Rows from block 3, named by matrix and row number. Rows with one number belong to one attention dimension. Each number is 500 + 40 x the weight over its row's rms, rounded and kept within 0 to 999. All counts start at 0. Numbers have three digits each. After the name is the row's rms in percent of the matrix's.
# q: attention query (model.blocks.3.attn.q.weight, 512x512), inputs 444-511
# k: attention key (model.blocks.3.attn.k.weight, 512x512), inputs 444-511
q.65 107:512450504571451455521577453457435499571478514425505467486538526443479565565559554479481556517538468514505511481439555542559514548507554523517533470456549507575487523532454473467474493501511469467489553470
q.66 100:510487500482487449499528516514564481475510528537510534374549474418540506513547442543589530443488520454596506462519516528511496515502578445479532516514511527484465502571441566489483593465462440528472527452
q.67 093:506484574522509541541488458482451489570410593542479663580481502522421487532562524534493509452472522495516561505548555492532499526457467536523417499549576490464544479533568461443457516464427463541513461488
q.68 101:534482396546508482515529485496565522554520476462467392448572522533432581508512474488548536464517464494436488505457520495532473466529557531419594531566519458507461504435444601592466435532467405518527551557
q.69 096:535491506499464482476539503509497468459468484526540415471554478491484479502542490511506567545599470513534535408459438472550525473506503480443439513506502506574410540499538502503568458465476544510474482491
q.70 092:471581499454501485433543510464433547474435498500508480466445504505520507536531510513484558498527539470475503460491486465489475509516505465520466459464500481470564513488544459488480489549521545568540515502
q.71 101:477444487531456529514516488442534554573530503457531469548515477517455536451545484483480456516496427516506457502505517498517451551531547539507562474450468532440502502501507471400479469454492414456445535429
q.72 108:482506513496562475516447474582469606551497508498543473495553436470550535517434474504503550468498533507527540503548488502521502414425540500524525453493514509489492595492529483517543469566458554561541517483
q.73 098:529535437524491459490512475450445561521468549515497537476508492518523477465476455475492562448524506523491508546461547503500511431478526492467469511426554480510514449483497562492550516428488552495550560524
q.74 105:555577466476514493450449533519533482563502483485511555497449551488560485481518528475536478463550509458500584545462528511509448459573466463464473506458466522495468501514517492497459534504539521526509460507
q.75 097:474416483549509479481523503527535545509517533545485503499510508574532483561533493495456514505497453447561479515551458538465468490502531504479537488555437549475417472555412530522472531536563473497532419490
q.76 095:539519545598489509481528486501510508504596560462463496492538498459456500439483455472544474470515558538436497501483541479503460396538543575507539460468527455511549429579495482477506485512504480437565571514
q.77 106:554482590550461592479488533508449552448563597518490504464464519447503525511538527562522500539493519557496541539425493527480419481429481422461543499541491571473435515452529540515478516438494585531514519467
q.78 094:456486494469427550519524473522544485416542466497539469491494513480502462492521506489436525534532563471526585542541455552491495448507524513497510417415467484538506492524509456453452468524565483481475536464
q.79 093:457438531451584496552451533505532504480533460439485455488567581420508480552524526578505473537484508474529569522484541540522542516405553460512455511499451534526519487435489510473547570520553452487471479469
q.80 093:470492540492441548499478498465431481564500498515527454488502541552477456584469512497495532506466525457425510495482477533545514470500477546508515445467560436515500540456562546483421524531465530549483511526
q.81 088:612518468477483523531521501532478512574489484520498433545526551514518382488561462481433508515508557549518528487501579488471549537519580577514465462543510549460488520525475506551497523578418478488501507505
q.82 094:464501565517510490456505485503504459504487487484535489467574478445517533528484513534446533481456504517540543442540490490534430473484476598527543548381499499493506489446454486497519482473509477426554426495
q.83 091:434511545460527498505516560540447483485500486487494514564611501534426449589577507509474515512516500500460419526506500516485519504506533506515556492511528595493498459476511540554483451528558445490538474482
q.84 095:570441486435458496489538510476563515501484514514458494497484636550546495477484444457533587528536542494504504515502526503517502514517413535540495539439470502548531487471510589536446491513459449481458500474
q.85 093:443535484557562412538501446489555467429427450477473524512480520564521410410504530474476505524512484548533496535571540511525458457509468479497570510491527504471493507492477565495472479557516498493458542517
q.86 092:454492564546582526483509485493566430576490526456487537515593482467457554515507529530577453536502522510522479498498493475572514452501493474505505540492458488536524531480489526445494425545509497488531456463
q.87 097:577432481535551507483432519523459566477489482514492487464444463513471522523523484627470510487546558533451525486440577467549469518463443452539499477540464450441504502533540512514513474494506505546557507560
q.88 092:511538570466443537454548443574461452486462574475561460569442412558511504505524472532464466491477479505517589516536541476500569541493512482509471442513518501572524509482518489516584513477558545551516541547
q.89 096:538558480511454522540574515504459563529488398508460471475496547492486515469504506533515540556534563522530472471510495459544483494533444483537545554515599475481533433521465537569508535584487432495452523490
q.90 087:553467497517523546562534502553473483507478517512481535481516455518554518478510470509503501488449497470513517462424487474480494473472458485487459521513490509467507575463472467428523505491509539586491521584
q.91 086:466491560565526502469544576502543503469483483535509463553509454592515567501533442557501449486531488564438572495479472522512484467439479481527490481460417498508564531521424543500501457488496535500525511466
q.92 095:482543437449511466453489546462506541504483492527518452507398528507421509509478521515504554548418534492521486524509477487458630542512481481500521453573495458453481504499493537523476485501536507509454510550
q.93 101:489511470475507485499472575523566522545505566502550496545496600453527484541554443501488511536530521434583473535472516529547481510445522470499475525525567517536569528559519467466534603492505457559529573478
q.94 092:487432475474511444556457435604501472511526512516520511507509531466527478465542479466444456440537500498551466508468419506505541504525492499538477494474465557407498492490514495467557425527540499515501579485
q.95 087:415434526602537491559480461502486496519500503469529584467455556428474444510520501559483475434518537499522518439559560518470546465485419416561467442464502493523392464468502475456454413569482575496498519559
q.96 109:471476584537439504549502504491449500518560510496509473447455481490442514579513506529551500548445446472465513488429488516471542491488507485504483469549467557519531448492447542408454555544499444546436545491
q.97 097:530390553548512419464479438507444433496462465378561550480402477475482559500461519451529484506526544472514427499494517563500498542444488516477472509465499519473444483545507600534445475582460535558386473538
q.98 109:450545470441511565552482502421453465498520455485477529473452483455534533447507436528545458482472483459470501412495513523477596502471450470507568470500503439511516477446497465491523501470473464541530491517
q.99 094:526573484513480553470511460548492484424570455546533443483553452542532458460535442519468474511495509497488532503552548513555516496481489498491475455492502558539471506482474526387517523542546487470503550527
q.100 102:467525548488480506531491569506535515477488519510491543522475581579522456566524472497526547536553508459538613432445521560489511473516399495440438520545462494491512528432489488474535511455475500508567530490
q.101 109:512499456520535457537494604514492523532595526449502480482548514464482487483450546476490487481504530613601519425514480515483532468485508473492527495518478484525500490481465520497493527491494490501440463578
q.102 097:477480537446531521487492518485529512511498494470461551466539522485534558513493596564521452446476548513544503507472491479461515447473446586508558521590507551523415526507463522509490392469452490554485473376
q.103 100:453536452516505531430533511417476516475528468419528476436496471454504544605534532530532419458502464508541502509481458465522524422544463473532554462487524452490510492493431517479543468435455444486476434527
q.104 103:531462523530497507448494478544515491590470583503479461453482471440549546516466550539456503435486553480561452504464501485485449503411574536555481527466425527500577520522488532443485443508520509502525538454
q.105 103:510556489426557534500456490610494560529518483517470461428431499547503498581498450583385523564461455464441542475561457544558524485515518511532477495477564591481510529525469510472469552531482481503450591517
q.106 104:471539548514493508497455515484540505545546556600448454436463550455540505540571433586445523479575502457529494430487543472620513470577528527438501557513471552422447581467502499530486479548506503554550525463
q.107 100:523552488519510534481524539472552534532529504506437584475525484496559403511533485492534500515533541528491485432472441547484533464466534513403585643553476546448496528497523522546525456474437489549483470501
q.108 099:574494466480467551540507463556566525525536478493483481482500450517490438585546470463523448576478505561539537481573507503429511561495549502444538498485464416461541517545517514477432542501507478535477574527
q.109 103:506535442535492431438519496491516451504500512572477525545494437450438494501445414516532484493581478501471513496501538414517504507462543484555506432479423495483519465474461485491516405473550464391460489514
q.110 101:628442504483437549541481512578496496522504526476549542529519487499496501499509530505450568440473470497506473484507536510523569529495484548577468510545476536478479494512529597487534557526525540456449543555
q.111 090:453583473528548520564515569428522580507584505517415464494457548560531506510504467524517492443508495486516530563474504530532500474477516510575453528489579487489514430538437474479542495533452516510543546558
q.112 093:490567504509442410463464565524516486441517433516546469506520601546445476493506536521492496447583438506502543518508528539456508469451460481505512499517499531510407476442449510507572561531512516529470533461
q.113 103:503527495489465452542507525513501552533518495429456463501561502488455489443441503424480514534476513457512516431586510484417508414515498600637458557537432554495503580466476513510508500508413475493524476469
q.114 090:512457506475490502566514452572523462431571506484457473453434563433510576541555585427602529507486526466461478491526452541566440520452576452470510496500499468482471487525546458471441438514518477458502470519
q.115 090:533503494462545498505462396549512446462563481511440447504441504529525580532515447535484561442453527618560493462490561474593478508577480491525519518494548482492487483525492468498519560527495509472504439475
q.116 094:519477573479534496483476501503502533507501507515513473566489550482484523498491525497539552474467560485501382515455478466433555532467536572524544552486466493566495483510450570560526504536476528477521415451
q.117 088:537511482542485563545491549493595542463510469471515481500481476538442569526503480523543467480474596456514434463580456512534496568484499472507559548556516530413498472577480510475550449556414480494498466507
q.118 092:483519434565482526494530501501473521529524572518504512459490515556528522399450578461484537535530486545619444534480548516543537522578526482587528421470461434457485481419571505499541465545485459498464458548
q.119 093:521500550468505548425494561486404531454463606503499538522394502591488483537532532501535597542520464467542490499521505528558380503491485469476518514461487420477527458503538560566533536502536517501499479448
q.120 097:497501527444598459434478416505551470444514461491486471498470542512473579505476519487506535487525540462515486480500569584510450535560452533527456534507429520493544445488491569451498523518538473508506502506
q.121 089:518516539488540485508529494513478475444511535496472480482488526450474508465558521471424487509485474534531446554508468531443555407518525478486518517487473545493469563440526516476537593516550457498490512490
q.122 097:523454509441519557467512518402463579440559498461530490502471475574478461527434544549486463466543528448579483515461499517440483488505513555559451575556537517494554578509565500452465497451463546394494501409
q.123 088:483512519431517461534474482506518536438553464483561465453506462542476466519522556453517465451550463545477412448494543411488501468530463557492452447554486424459516507483515584533532499535480481478466464505
q.124 095:474465542569509498494478529458481565548498488511478525460554481501532458470479550491530456483516496535457443452564516510465436470526499555500537494539513497497570518448498502546522561532495424483530535463
q.125 091:490563521496479473496497512447520484476503455449480452468498507486500555461425343504578511505578530529482509546465507509450444432507462485546467471509475438489557531545572536548487512549513508460510464506
q.126 094:479489446499545475505520509545592503520423441495506482513509523495534472540417538557550484548481548510502558464490500505454581460449457476488475442482454494580548452529507582441590474524580434542520496566
q.127 089:509529526578505481471483482461549470539435500559525519524565527518463505453559543503538514439538480484540453457525488565529562508558546509573442564508505468581534555462441548530483489521537447513563488577
q.128 094:532481537488530521480504510483511408564599528521486562449369501489499495493550482509493527528518459500495539422475479499525488501498491487491577462556556519530504475476472488470458448533484508580446500494
q.129 092:529598544528484488495525506560478433478510567429546448447487506534495445553519514519459510510444477514471499505508474504521504500480459478554493493474511464485539586472441464521498440539437523517544496497
q.130 098:524468526502513568450551481442509534502438516535453464542562557496543561437553496462498482510531482489540561566461497470546466539470477523491523517467471556518448459483488442543522524506461537488538428431
q.131 093:529522545477511357467517501505455515579541505496537547482484526542474581411442499522524559437524407486404468477502455510529466485549511449497535497459565487512483496487416523524547466546565508520531541520
q.132 098:454540481513534512505514547492493493535454535583472569490481539506454476521509500564488473480538505520481542533506489500437454514501563488599449475492532449475417475490481555366489438547519518513496542479
q.133 096:554522542560543573520476489455525521472512483524466529518456521571538519492467507490540581456557599449469418514451431493564486501559494504552477499492487552519488569435522431515499524491525500623532432535
q.134 099:498535493556540545564462590414521477624444460501517461457460463490487528503488534512482556542517510511534572538542520466465529511559410500503503469533465564518467468486564525479532461484487494467474420512
q.135 093:533459453503484551468448562512488523451488518520533493452460498501489579493535454517459550499465451484501513538516487506472472529450514481520517491507470510475427513480546496471513524571507535493481491532
q.136 095:592486548535498535594520505568521504560513539570508501556501543500503546508563489555489534452483537457484544455501498548590445491474477505486561460534503480557522530497544560506511523489543506593479466467
q.137 099:424498497489503537520443550507433441516461573487531447493483484460529463480463492522524463551530506506416531463509552457550532441527500527557510449525438496427478485461463559503517500484514539553472533466
q.138 090:497525526453508483470497443539437499467506508429488508512430469504454534411473468476466477529465485532552463508506522469469523495433578582441521543510482494532469508496557471458498514513452471386484458442
q.139 105:436496534479466505476506423498537542458503636526501457447464529605511482519516429517547476468444508528478537477470451515527484460542493523528557504497530501461485605536568443581446554504500557560507558466
q.140 090:580519498533506406521470498540428442556476500474597493522506480507528429500445518495573449487491528597549433458529457454469508518504469418512529474485535451479414527472487649523443569502491494494495497445
q.141 094:487478520525476457452500516528439523455459473424502513571588458524487523475561481533533423527482498418485508506547563508534489555439564495515470539516494502498547483522526553557518533469491510469468480444
q.142 098:513482487456503570408487520483572590490567506549508515482485445612506530583463507440524514494496500558510493519504571526480479511559440479514497471487490543489504554591497523471439499527516495503410479461
q.143 092:500547514516556552516512526532508496528434492570465457434462496486487527424466469537502495529455626447504554525521439493532564440500500488501478501494516543470518561521545516446542532495430506538570515468
q.144 095:506501559554532542475498598555459548453476531464490529414477530472527513490586534445504480476483500459487524461493453479411478500496533517525515568434529547413477465523557565553551557474455512411517486484
q.145 104:509488512426510552533523461521589451468490454579516513593459468459491531495522446465546474486446499524495418513457589562494483556535483491503434447519474530508492541506520481519531490481521546485558489485
q.146 099:549491493474483472477459476567495506490430494564530425511479520493470587557462530553546484465502466439447520466461458497498453495590478530474531470533514452495510499500424367517520457484575482440454574501
q.147 099:458431538486470491484527541479554481503505497462508492563584468480460466432520457480530459511570520566536566479518499498401538499467469563507508533502473445568436449462496480413468471497471479530551523521
q.148 094:516504557500522451464536545542533519555560563505515489500458562487466453449513514458512482453474523497534465558479447516538423511529505529501481459531538568538506521478537503460449531478451429430583439464
q.149 091:469488516586448509447497452496485508513550519494508528435515494544482431562521494495496478509458506571521494496501572454491499560514500493434480434502519422480436496496535526485535496496544521465535509544
q.150 096:529528486428456435470478504490502501512558489537454433443525494537460497579474530473563497481505498523439531455591557497458445582535561453457472457535510486538527530467450542452481471468488449497473531478
q.151 095:494456468453589450509505537515504473448457449541477523541468489467505508526533494560476504520469543517500554451553575535548473495448527474536486546495472533581513592600482424443490583519567501507531557460
q.152 095:569514517461501413508475518529565519423492537445485533506471437531469483516527472490571477545465544495467494434554466415502501593511496543513551461486409580503560538503473479455503485439531536451462479550
q.153 101:508586468484463540481476481427476518451518509428553478579567503438525498452529558485545589475501486443521442463480526466500551483468530566446521464509566548470547470451503522522501519500515494559511503415
q.154 103:517507539487486489550513490506535531529436531530459461457470478550588504416519450542485565433527507540524490503527508473493547462495496499440425483527526465484477534506479478491555502468512497503516531464
q.155 096:543505519524470499484506450513528457476553504533458463516559496524494526516449545477537525475489476505556493445454426461513455565539492497494509463489486620546490498413501516490501489462488484501530494534
q.156 100:476529523402502490555535503522480505523395439478528453506541509535556534533510492552443454509515489522486529470551503530467457501446542486468521497501556481578453492510457560521521528440487518497498520496
q.157 097:532426499497500477414486470550550547517494514534526484520473523514443493435556568503486546459485509521477471489545443551545469550548608440505525495484526521452499585552437477500555447452478483481505517482
k.65 106:560546504563490505497569563490475551518533476507478509432476532463562460525449482590504485517521451526492510509497533580564514475496511630557499498561450478520542483462446513515502477466448547498484535531
k.66 096:542469500541490486521473434455492432490363483505481523483469490436502460499410441521488494447579511471471441470507479488506515511552510443528549489455467473470505564482512462459462473504532539476478538562
k.67 083:419489515463461544456522507458526553513459472499533556512508478527532447499468489449487545384532528491530523538581492491391415465502442490459542476494504451406557461527515500548501472487513529497493541495
k.68 092:482574568448537489503458446527495498457446478471464506433507471517481502511471494529458496560494521542575548499488560418517553536515529467566495449475546519497472471503501475453544523544589566548441577464
k.69 094:520522483537477502469520525483468486419514498548506467518534501450422479488487521566527525578496454494445479493537481510484497520377457551528499503500466484501523456499544483486526528567496473434519482495
k.70 087:525436524412518505532516552489478451489453574475501445497503552498517526511510581537457511489572410561547500511530544542510586552494424486482433518478514472553461536453546517548470498585526527469464524457
k.71 098:514510534510506584499509422472536485485526516512478525483498494535496493490534524585515509539537523545505437526511503477533453503492473435552507452481613514521446483510576478516463505474513484484518565492
k.72 114:456498467459468515552434536446526529426500514505524509509486492525457474459447501504498453481580497528458547482526495541444491482531458517472530500520423444485554421533471529581477466491532470488486481497
k.73 096:533448454473474429472469492471514501491432564532508463528521409513509557484547469424510523490513431440490473483514576493479516523521501480500467497562501522401524432464559475499472476437493511453479583494
k.74 105:565407550449452495459564543448490540539586482505530599530564533509493560494514501540511574535492546420548499465575509510556488438543505523438469479526435580491451465523478475465528503493610512524525524504
k.75 099:459568481531558407450461517465466494484490480445568534505505494474557486530506538576510527473513483480465452483461539471487471501547433490476507467532475464539475487540525502539503475568490470466544517514
k.76 098:478539485519521467478429504470578493568497415499448522507504479518493504518482500491433477535559515496604448456522483514423528505521493495445564556474483542505466481520501556555538496465483440506496517439
k.77 103:463459506557477432580497526478516512562543513499447498547511511543477514531495512477494490447515496553441430439524488590483544498475538482439462522572527480535423481417483484437520484502530472546458501453
k.78 097:469498501481506433477475428505449489478452463523476501494479502471450508496562448512574489547325575472483469431434557488546462442479497445481486462441493500545591549474478487513418547441503530533455520550
k.79 092:527575452530513550525440435441519448512499544524470424468493442486490480508513572503452471471485459536456492554461517531504486505586489539498572468499499536461516453439494505489513448495517525488565453563
k.80 085:471540545517482473494499478456441483458492499461537478509563540544494475526500501474462519449515575506471514472476480533475476465497502437499491522426501537485439465449541501549580451448451563488537493504
k.81 086:551478474498489508594529491500505458552542463523513517448524530509517550494545527553523507462471489533465479552503561569511420431447430549508468473474487481447522467484531429501488471502570495521462512474
k.82 087:504514456491557518505500461509450533474508515511463463493470502468544562486542456476516471512514475472472526571506523493497466525506522547544463521513441490492473495454467481471489440487534500429466538597
k.83 082:480467531469509457474521509544484503437480425381535489591475446472481518483577582473463484421596480574500572613473540494448583407514559495525480508447483496489508537515555519477503462478504503512456474512
k.84 095:453466497495465512497493523414416543452494452465537465523508476519523459528558431523479486549498533470517552519531528474487539511535495438572469574484469495463527458494504457529474527454481563475569495455
k.85 089:541456564512571462527558484492526542485506513492507409485554549535469475463569519471521550572518537466541410514481482485460518434567544509469490495525467481464496505540504518547490543521559515511475508396
k.86 092:474491459498485406522512494536439590592441503533472483539387572505570449430507536560455522504523451471478565578494479458543506499506512464488528519537497528551430476564502486508553566510502450504505509524
k.87 093:484451480519489535475482543455523550472535472521510524508483446526490516534496554533468483471502526465469526499462404494536513551453476554507494453455504488571492489405464487499507449532466530482489460529
k.88 087:449498495521401485488527475471512527619536550481570505443543533549522491575446533512504509462431478578518505469520448526465450518452538484562517498506515469500508419513481563443507489541452479555525410610
k.89 091:513546447532481474441530523513420503474607527535522533424555512487506480445551479513487497520471476536436555512499423472482507550464491479523504508507537412526520513508541524540566408513462549480494509466
k.90 087:569452554480453533470502594505476485525462560500479413463477502482518492544459620473444490454553501452488532531451498566518490523446506499443543505461493575492533510517492489460519501468590525493489478493
k.91 090:529528524436441515477471555454443454534487428547448476494527459481512490512577488499550508460559462523429469458470530509536470429500447495496540531564476468415493492559429510590473539522525523594468459553
k.92 092:493471536483439508568519498485438487523535471523523520502447495402566521500529478497550450573446486478510463477533536482510436530454467542478524466618534496540522497479550470481540525481518492438511447520
k.93 109:467460583560484561487503528468492496562465551436544569498559487507448506460425509450505426487590542534550506433567510448463529486456554509501491469525545491465542517534478572477472512508524456498499426540
k.94 085:510492566502406468476454462503537528505597515496497515461457537448494516566515522531470541532500517459482490460557511583543570498544470535478432494481532519501485439435529542500488475533425517493480450544
k.95 087:476540499445516496527535513477468526496461516506482565502455615486522470445471457561416447484555527513512529554462534497518527477462453468514590528531512534482465490541399434471487540506508487549469511484
k.96 103:479556474490549524513477477496504520489435494542492540484506522468569488470472490490530567559516488518478534439518564439511421489533537580496492544515514497436473492515519482514534531439504449475521492480
k.97 101:497594487616455505533473526456448541510526584483490524418516493572496436512510521524526514519523490461520545480506536413551552463527516516447507434477493489558525477535552500537463455518505518425574494455
k.98 111:549441473500433485378524433538487378466535506438471499478450462595519507483555555414481508408471544456504526470508487444492560494503511529498431535522502484502500572460518589453463491565533470525457490470
k.99 095:419467490500585499574525565471597499476510509525539480473438548439515445465502463494569480524511538502543526504490510456470444522578528494543457515519496515529504478510520496479522521472473473507500569503
k.100 103:472513439439488448465468483482555496499431487443520512428443524513478485444416546447443390548501591438419488563483452490481389519546441487440510510531501456519479472523513494372447528475483517472481510524
k.101 104:561470483468502517520533409464489532436479481523506523495506545489542509534516479513523603478538461502528561486518479436474468503455485434457458542438538477517482472537464563475464511518469526441517533507
k.102 094:450446464476434544551433453452505491466480463490542461557524451559504516541472529480445487482475481503489440445574531515496491578498521538568554533486438472536475458480498577414450526507472538558532549467
k.103 096:509477478521512553451505446549418543503447468487443539528524520516477456504541578470467458487417435430530481544560540572480495512470511529486527399439502533469519495516486530460364523539493503494543532494
k.104 110:499419481472540493598467572518506538443468462552557523484508535500461504473433510483583518532616504474523533542568519443495509519569517440501523518538519520465450528466560510533527520469493551467541452552
k.105 102:543516496508475496548477526472499523557466502403531495495571491514477465444474535512491437513526457472511534530505459516464472548535530485611504481543506496469513511540486490539530520431519477460554475584
k.106 113:529498454455419509530480489508513521472459442452565510470487444473499542428460516502457470420453499484536458470498481507431486592526458485441572458441439448497529481423520490447513567525445529481530515475
k.107 098:513492463449492504537517517518493525492494481517460532508477495503452494503526524506435454456482505525523432484499464523505477525504469493441500447473486489507536488451468477466414551490487421546484535454
k.108 096:532597391487471481553521359496570514534438537480510572461473563559488500456475542506531524476518547427572484526477482476538523464467522435448532476502530471526477450518542468514468449504456499476551467492
k.109 101:457460533521564490515447508534505547485562528491521479559500492573536487531442570451504479500462530544542470491475519498502500444582470469468492524479550507622500552524522468475538485487374484545535469571
k.110 101:465510534537514513542571556497502498499472448513557493532443441481465531510519514513495515471557514570521450464459484523510505561527485512479488491586578519512529470547547458480521444503442510571561497507
k.111 091:555533505454483473572521494526528541556497507506505555527463494440488465529541480475547545559552550484469511363545442480525499556540410477533495509513490498584411511548564449511546518613521481578480465476
k.112 088:474465516446445476492497517482481476512360445540464471451490516496512535453577558474541496446499421483449482443511445515555591483557501545576475572501562527550471529528449512503447430479491503518492486473
k.113 103:461488523474437539455506499521470487503524468424497526488504455507513496513458472470531537368505480473497563470540436509535551515493517459499462470418570478547501453519505501455555496454535523514451434499
k.114 091:560488496453516540491490451516454589440554488524535494502525505453463502493492408518509498522514467482472463513487442503484511454517455483510524460505478498547474491510495501443437539511454522516461455560
k.115 092:464540448551412412544434532501518549468532476475467493564500521461562546474545537520516444532476461502524461563512440492487584462456465431487451515481442560450522460507538553494401524571460554485479508546
k.116 102:495537528483599480514459551475475463502485575499499496522491526446537551492470547481551563437469606446569504471564492514549542444540479543521561467423524439542552488449520550517470538498510554505491448446
k.117 088:485547464442464513521543494536458472588466438457511558560440510495399528480462491558427569415434552490581511539453491441501461509497586456440451527547517461433539482466528504534521482543496513398478522510
k.118 092:506425480491550487559509434499559471477480424459464488517522492456474520543473425497522473504457581499524505536499398513523498452488491503492490585380514466467509510513514533527470516505489464536521425472
k.119 088:520439489424544457519500502511556432470531577499456443449508460470552464563462486506540503479538515471517521445465560572458508401447492504594462505464485590463536453452418523428427489485544508528514458476
k.120 096:473466493499538450467501495510500427548461542423484479512521525509489562493417467483420540551492516532554503495557502488506512531476432532456437499533493468453490515491480526520484454443494513459473625529
k.121 095:479548476504468503395531506550464490469584565477542450486517465494485486488529417547503480508507552461467546573473478450524525517453470493581504541537505455420547530514490538523531408434483511426437465486
k.122 088:532486545523442521545442412542440510512530487519551519559440458516516493439379484567469509518501529462509552464469476536572451558500499447546488533478444482525469521560465460518517528505503464532508501569
k.123 094:520502535487430548469479524403526517419488415539490468498488508498498518524503518567486485529477457556494471523484419539546486506476568514538456442528548491485496495515485425427478484506513489587484522557
k.124 094:512564471509472503557549468490517461449448500510498485538423490543534533508453560516540536474460538436446542519520552482541472525523490515543433502467493468527459543526504542471546508534570501557485550498
k.125 087:503582483589509474526502520544500591511446507538514581506546472444522543479532484518530475550547457463585479464506524484433508501456528418545529467502478528544504507540495453507428534516467490536450504513
k.126 094:497524454444536435470536562552533570480533484529440468555456502509470424490482589520513509514475514526420458432405444492535524410544537436492456540525526466502508525472482543519490479489530533465537515525
k.127 089:453478506479493518457519530537529475426611573501491498540488515510484518497414486512456474499517558467528489494493560466501513574483478545498455527507498517512510509535466544456468537504528504483449517529
k.128 094:591483528442493570480576539498525517505483430449496537534508526510511469510491536528536508462500465492511498527496516442497595575522508515510539482438533486466570496511575551434498533536597470449444469516
k.129 098:476493436542539488473480530472510517617477418501522459516381505509494494499543568458452537451458490522483473537475484547525520516448506429491524421470495545571442509497484488491455459493530536482422448418
k.130 099:501501541505498523456526494520437496477482517445493548521537501463413503478502460478461451470470503584522505543487522549512537436566500486529475498531516435475530498498468514504501557498495532576452573478
k.131 087:470500530583545508497487508510513459444525507558509466485510514468444511515420501454489504518476531537451495513469527450542489572588558491561508493532489606551484500516509537523518488444473596566497597538
k.132 104:480491541489427533507552517499539470564414512562587544580437562462500486478482461521428473554466479507567532548549530404529459545521517525497535478452530596478525519493587539460498503572607480478498506472
k.133 103:573448506456491506481494427528574510522469448492498470549470535465510432495520514456487529496510451475434428474489527470429468522514507562452528505523530485509443516576559458498489501457488447484496537485
k.134 104:558501450513538560501527535524510513567428507525510447530463492565558469450554535469442446533516535466469458508544443485504492503494435483556574521519569523502493520483494493498546502547472534534564537579
k.135 100:510452510534465495443502551492562465494525621444486446493519505502474489529510518530517519502491514532469478543477543522498490474511564515463533419541435522503513509559482570524444434529444563577472510502
k.136 093:466475500480471484500523470531521555463511531534507476512533577528450524501472479410443495482522473554505458447492487534486469439547558470471508485511495452472512421520472487568530521481462503554505453558
k.137 109:510558501529524556448508525467536496555406526519543549541510509537489482457530491517467510505486599467493489510561519452498555561500504473478467444484531529525520503522555457510487525548537531468477449499
k.138 089:467533527462528502520537507520432470508552501447493523499528536476554539430510461454526497483497520484418461497474550585522506435497514583591523480473468501448518474514493509482566495467455454451529581512
k.139 099:496538469476501575514440479533568490509455504478498520446510488491499543540481547475505512507432486454472452473490572549430498529472581525456527494509466455548502519479447513470487509501579500452549541527
k.140 092:508521529456523441536463446539544517442513478476476539466578477452552443426503510492550564531576443441569531479517555453466438513498519489549499465517443522482505550536500477451529530497522525513546454494
k.141 098:483446510476440457441567426541559562462517499541469487484498479477481513569515481536486497416476459588472539518476524557508481420587519523448447482482531461465518473536467568561520502411485520408518528489
k.142 097:450532489538424501505472570535438522471493507429544483536441545469521550523474598534501545538619494498481488589480513510434522512521511440462599570531491553534505480439451486453531508520546523508427498535
k.143 095:525427520490486527482443554421480522518438519515534491403481539470521551547526510531405466505391481427428519558543474550445472446510472526471474518454442468522479520446588456495482465463472475471512484587
k.144 099:543517492473511422486435514479528494509508483536488472550508479518514533516474509475507528566464452488448543566531495450459429573469575427450532475500531476520531551418526450476521510442443458482501510513
k.145 099:528472580468550425503505535542470554503501451478584488526494488441526497451483490404509519506484521515472554476503554496531524406528508506441464482511538488538506505510525509450545494459514567461503537495
k.146 097:419461571453498442535563475490549554436564465500502517464517463515493527529512548456558454500560513535560474501502527575503521469517488445545432470437504430491489497493465499496553520520467568495546499455
k.147 100:471479520415493530468497553462465483450492478541511488545454499496454465492487488513473534509553611517529478542475500486503485506519516503530560456551555540506594498523448506572509471530517503598518453470
k.148 093:475502426451602487547542483493468483412431577516504516498545467533511478533526513496501505401509517489585484539498474477522545471541564505508485430552466517482528538563493581512502482436492497526517455464
k.149 090:547471464458587521496498492470490524487551502407472536587489533522455541466540508507554505525481476433484560477511493563513443635445503514487424527464495503568586472446517512518474558568529400500523434445
k.150 095:491540553529486476440486514509527473446556447472530533464458466498453551602540566439494535521523437501534509499479539441440536524531554492478494421442461469504409504552483485511467485474552524506546459569
k.151 102:514449570449554450488521468447588441504559489460498502533465449511516540548533489502488503473506524575554498525488505458500482500438486534485459521479451512531483495530507470518497468481545560539527497522
k.152 098:494433522486533541487524527490484523452477555487466496479477483526566468547476546451485509530502388495480456434483491554418482508467511541456495495513464528443516509499475554542538445501487527491528472477
k.153 102:491494453460513499491487434430443518553521467531486466501486479574536508510549474496527434489451423488493487538518543532504441496459433486531549484448458520516540525467531487590442496537468460495492496483
k.154 093:569492491467511437537485450472530525519496516551469449464481529507546502504537588450505496505464426508515464524507553475517522551463475510497477443534511485500486541475454487567494484465524431463439551542
k.155 100:482488557548509463486527471546446486453476485514465510474489490571491476536477513393503519460434543553466557514447454498461527507466442440494503460568487510515486528484510501558516553487534513461502531544
k.156 096:475499511447427551508511468500503503538533470477471435432501493437452396460555446501463499499436547471464510479504506406516494561458530587561531552532521536396566500493477541502512493477463463533468414477
k.157 101:492472521552516481493540482498557475488510493507484495576540473500472504557589494514598449430541522459534518481513479486450491533491489495505524469495504429501470487436493482482540500394533537489540576525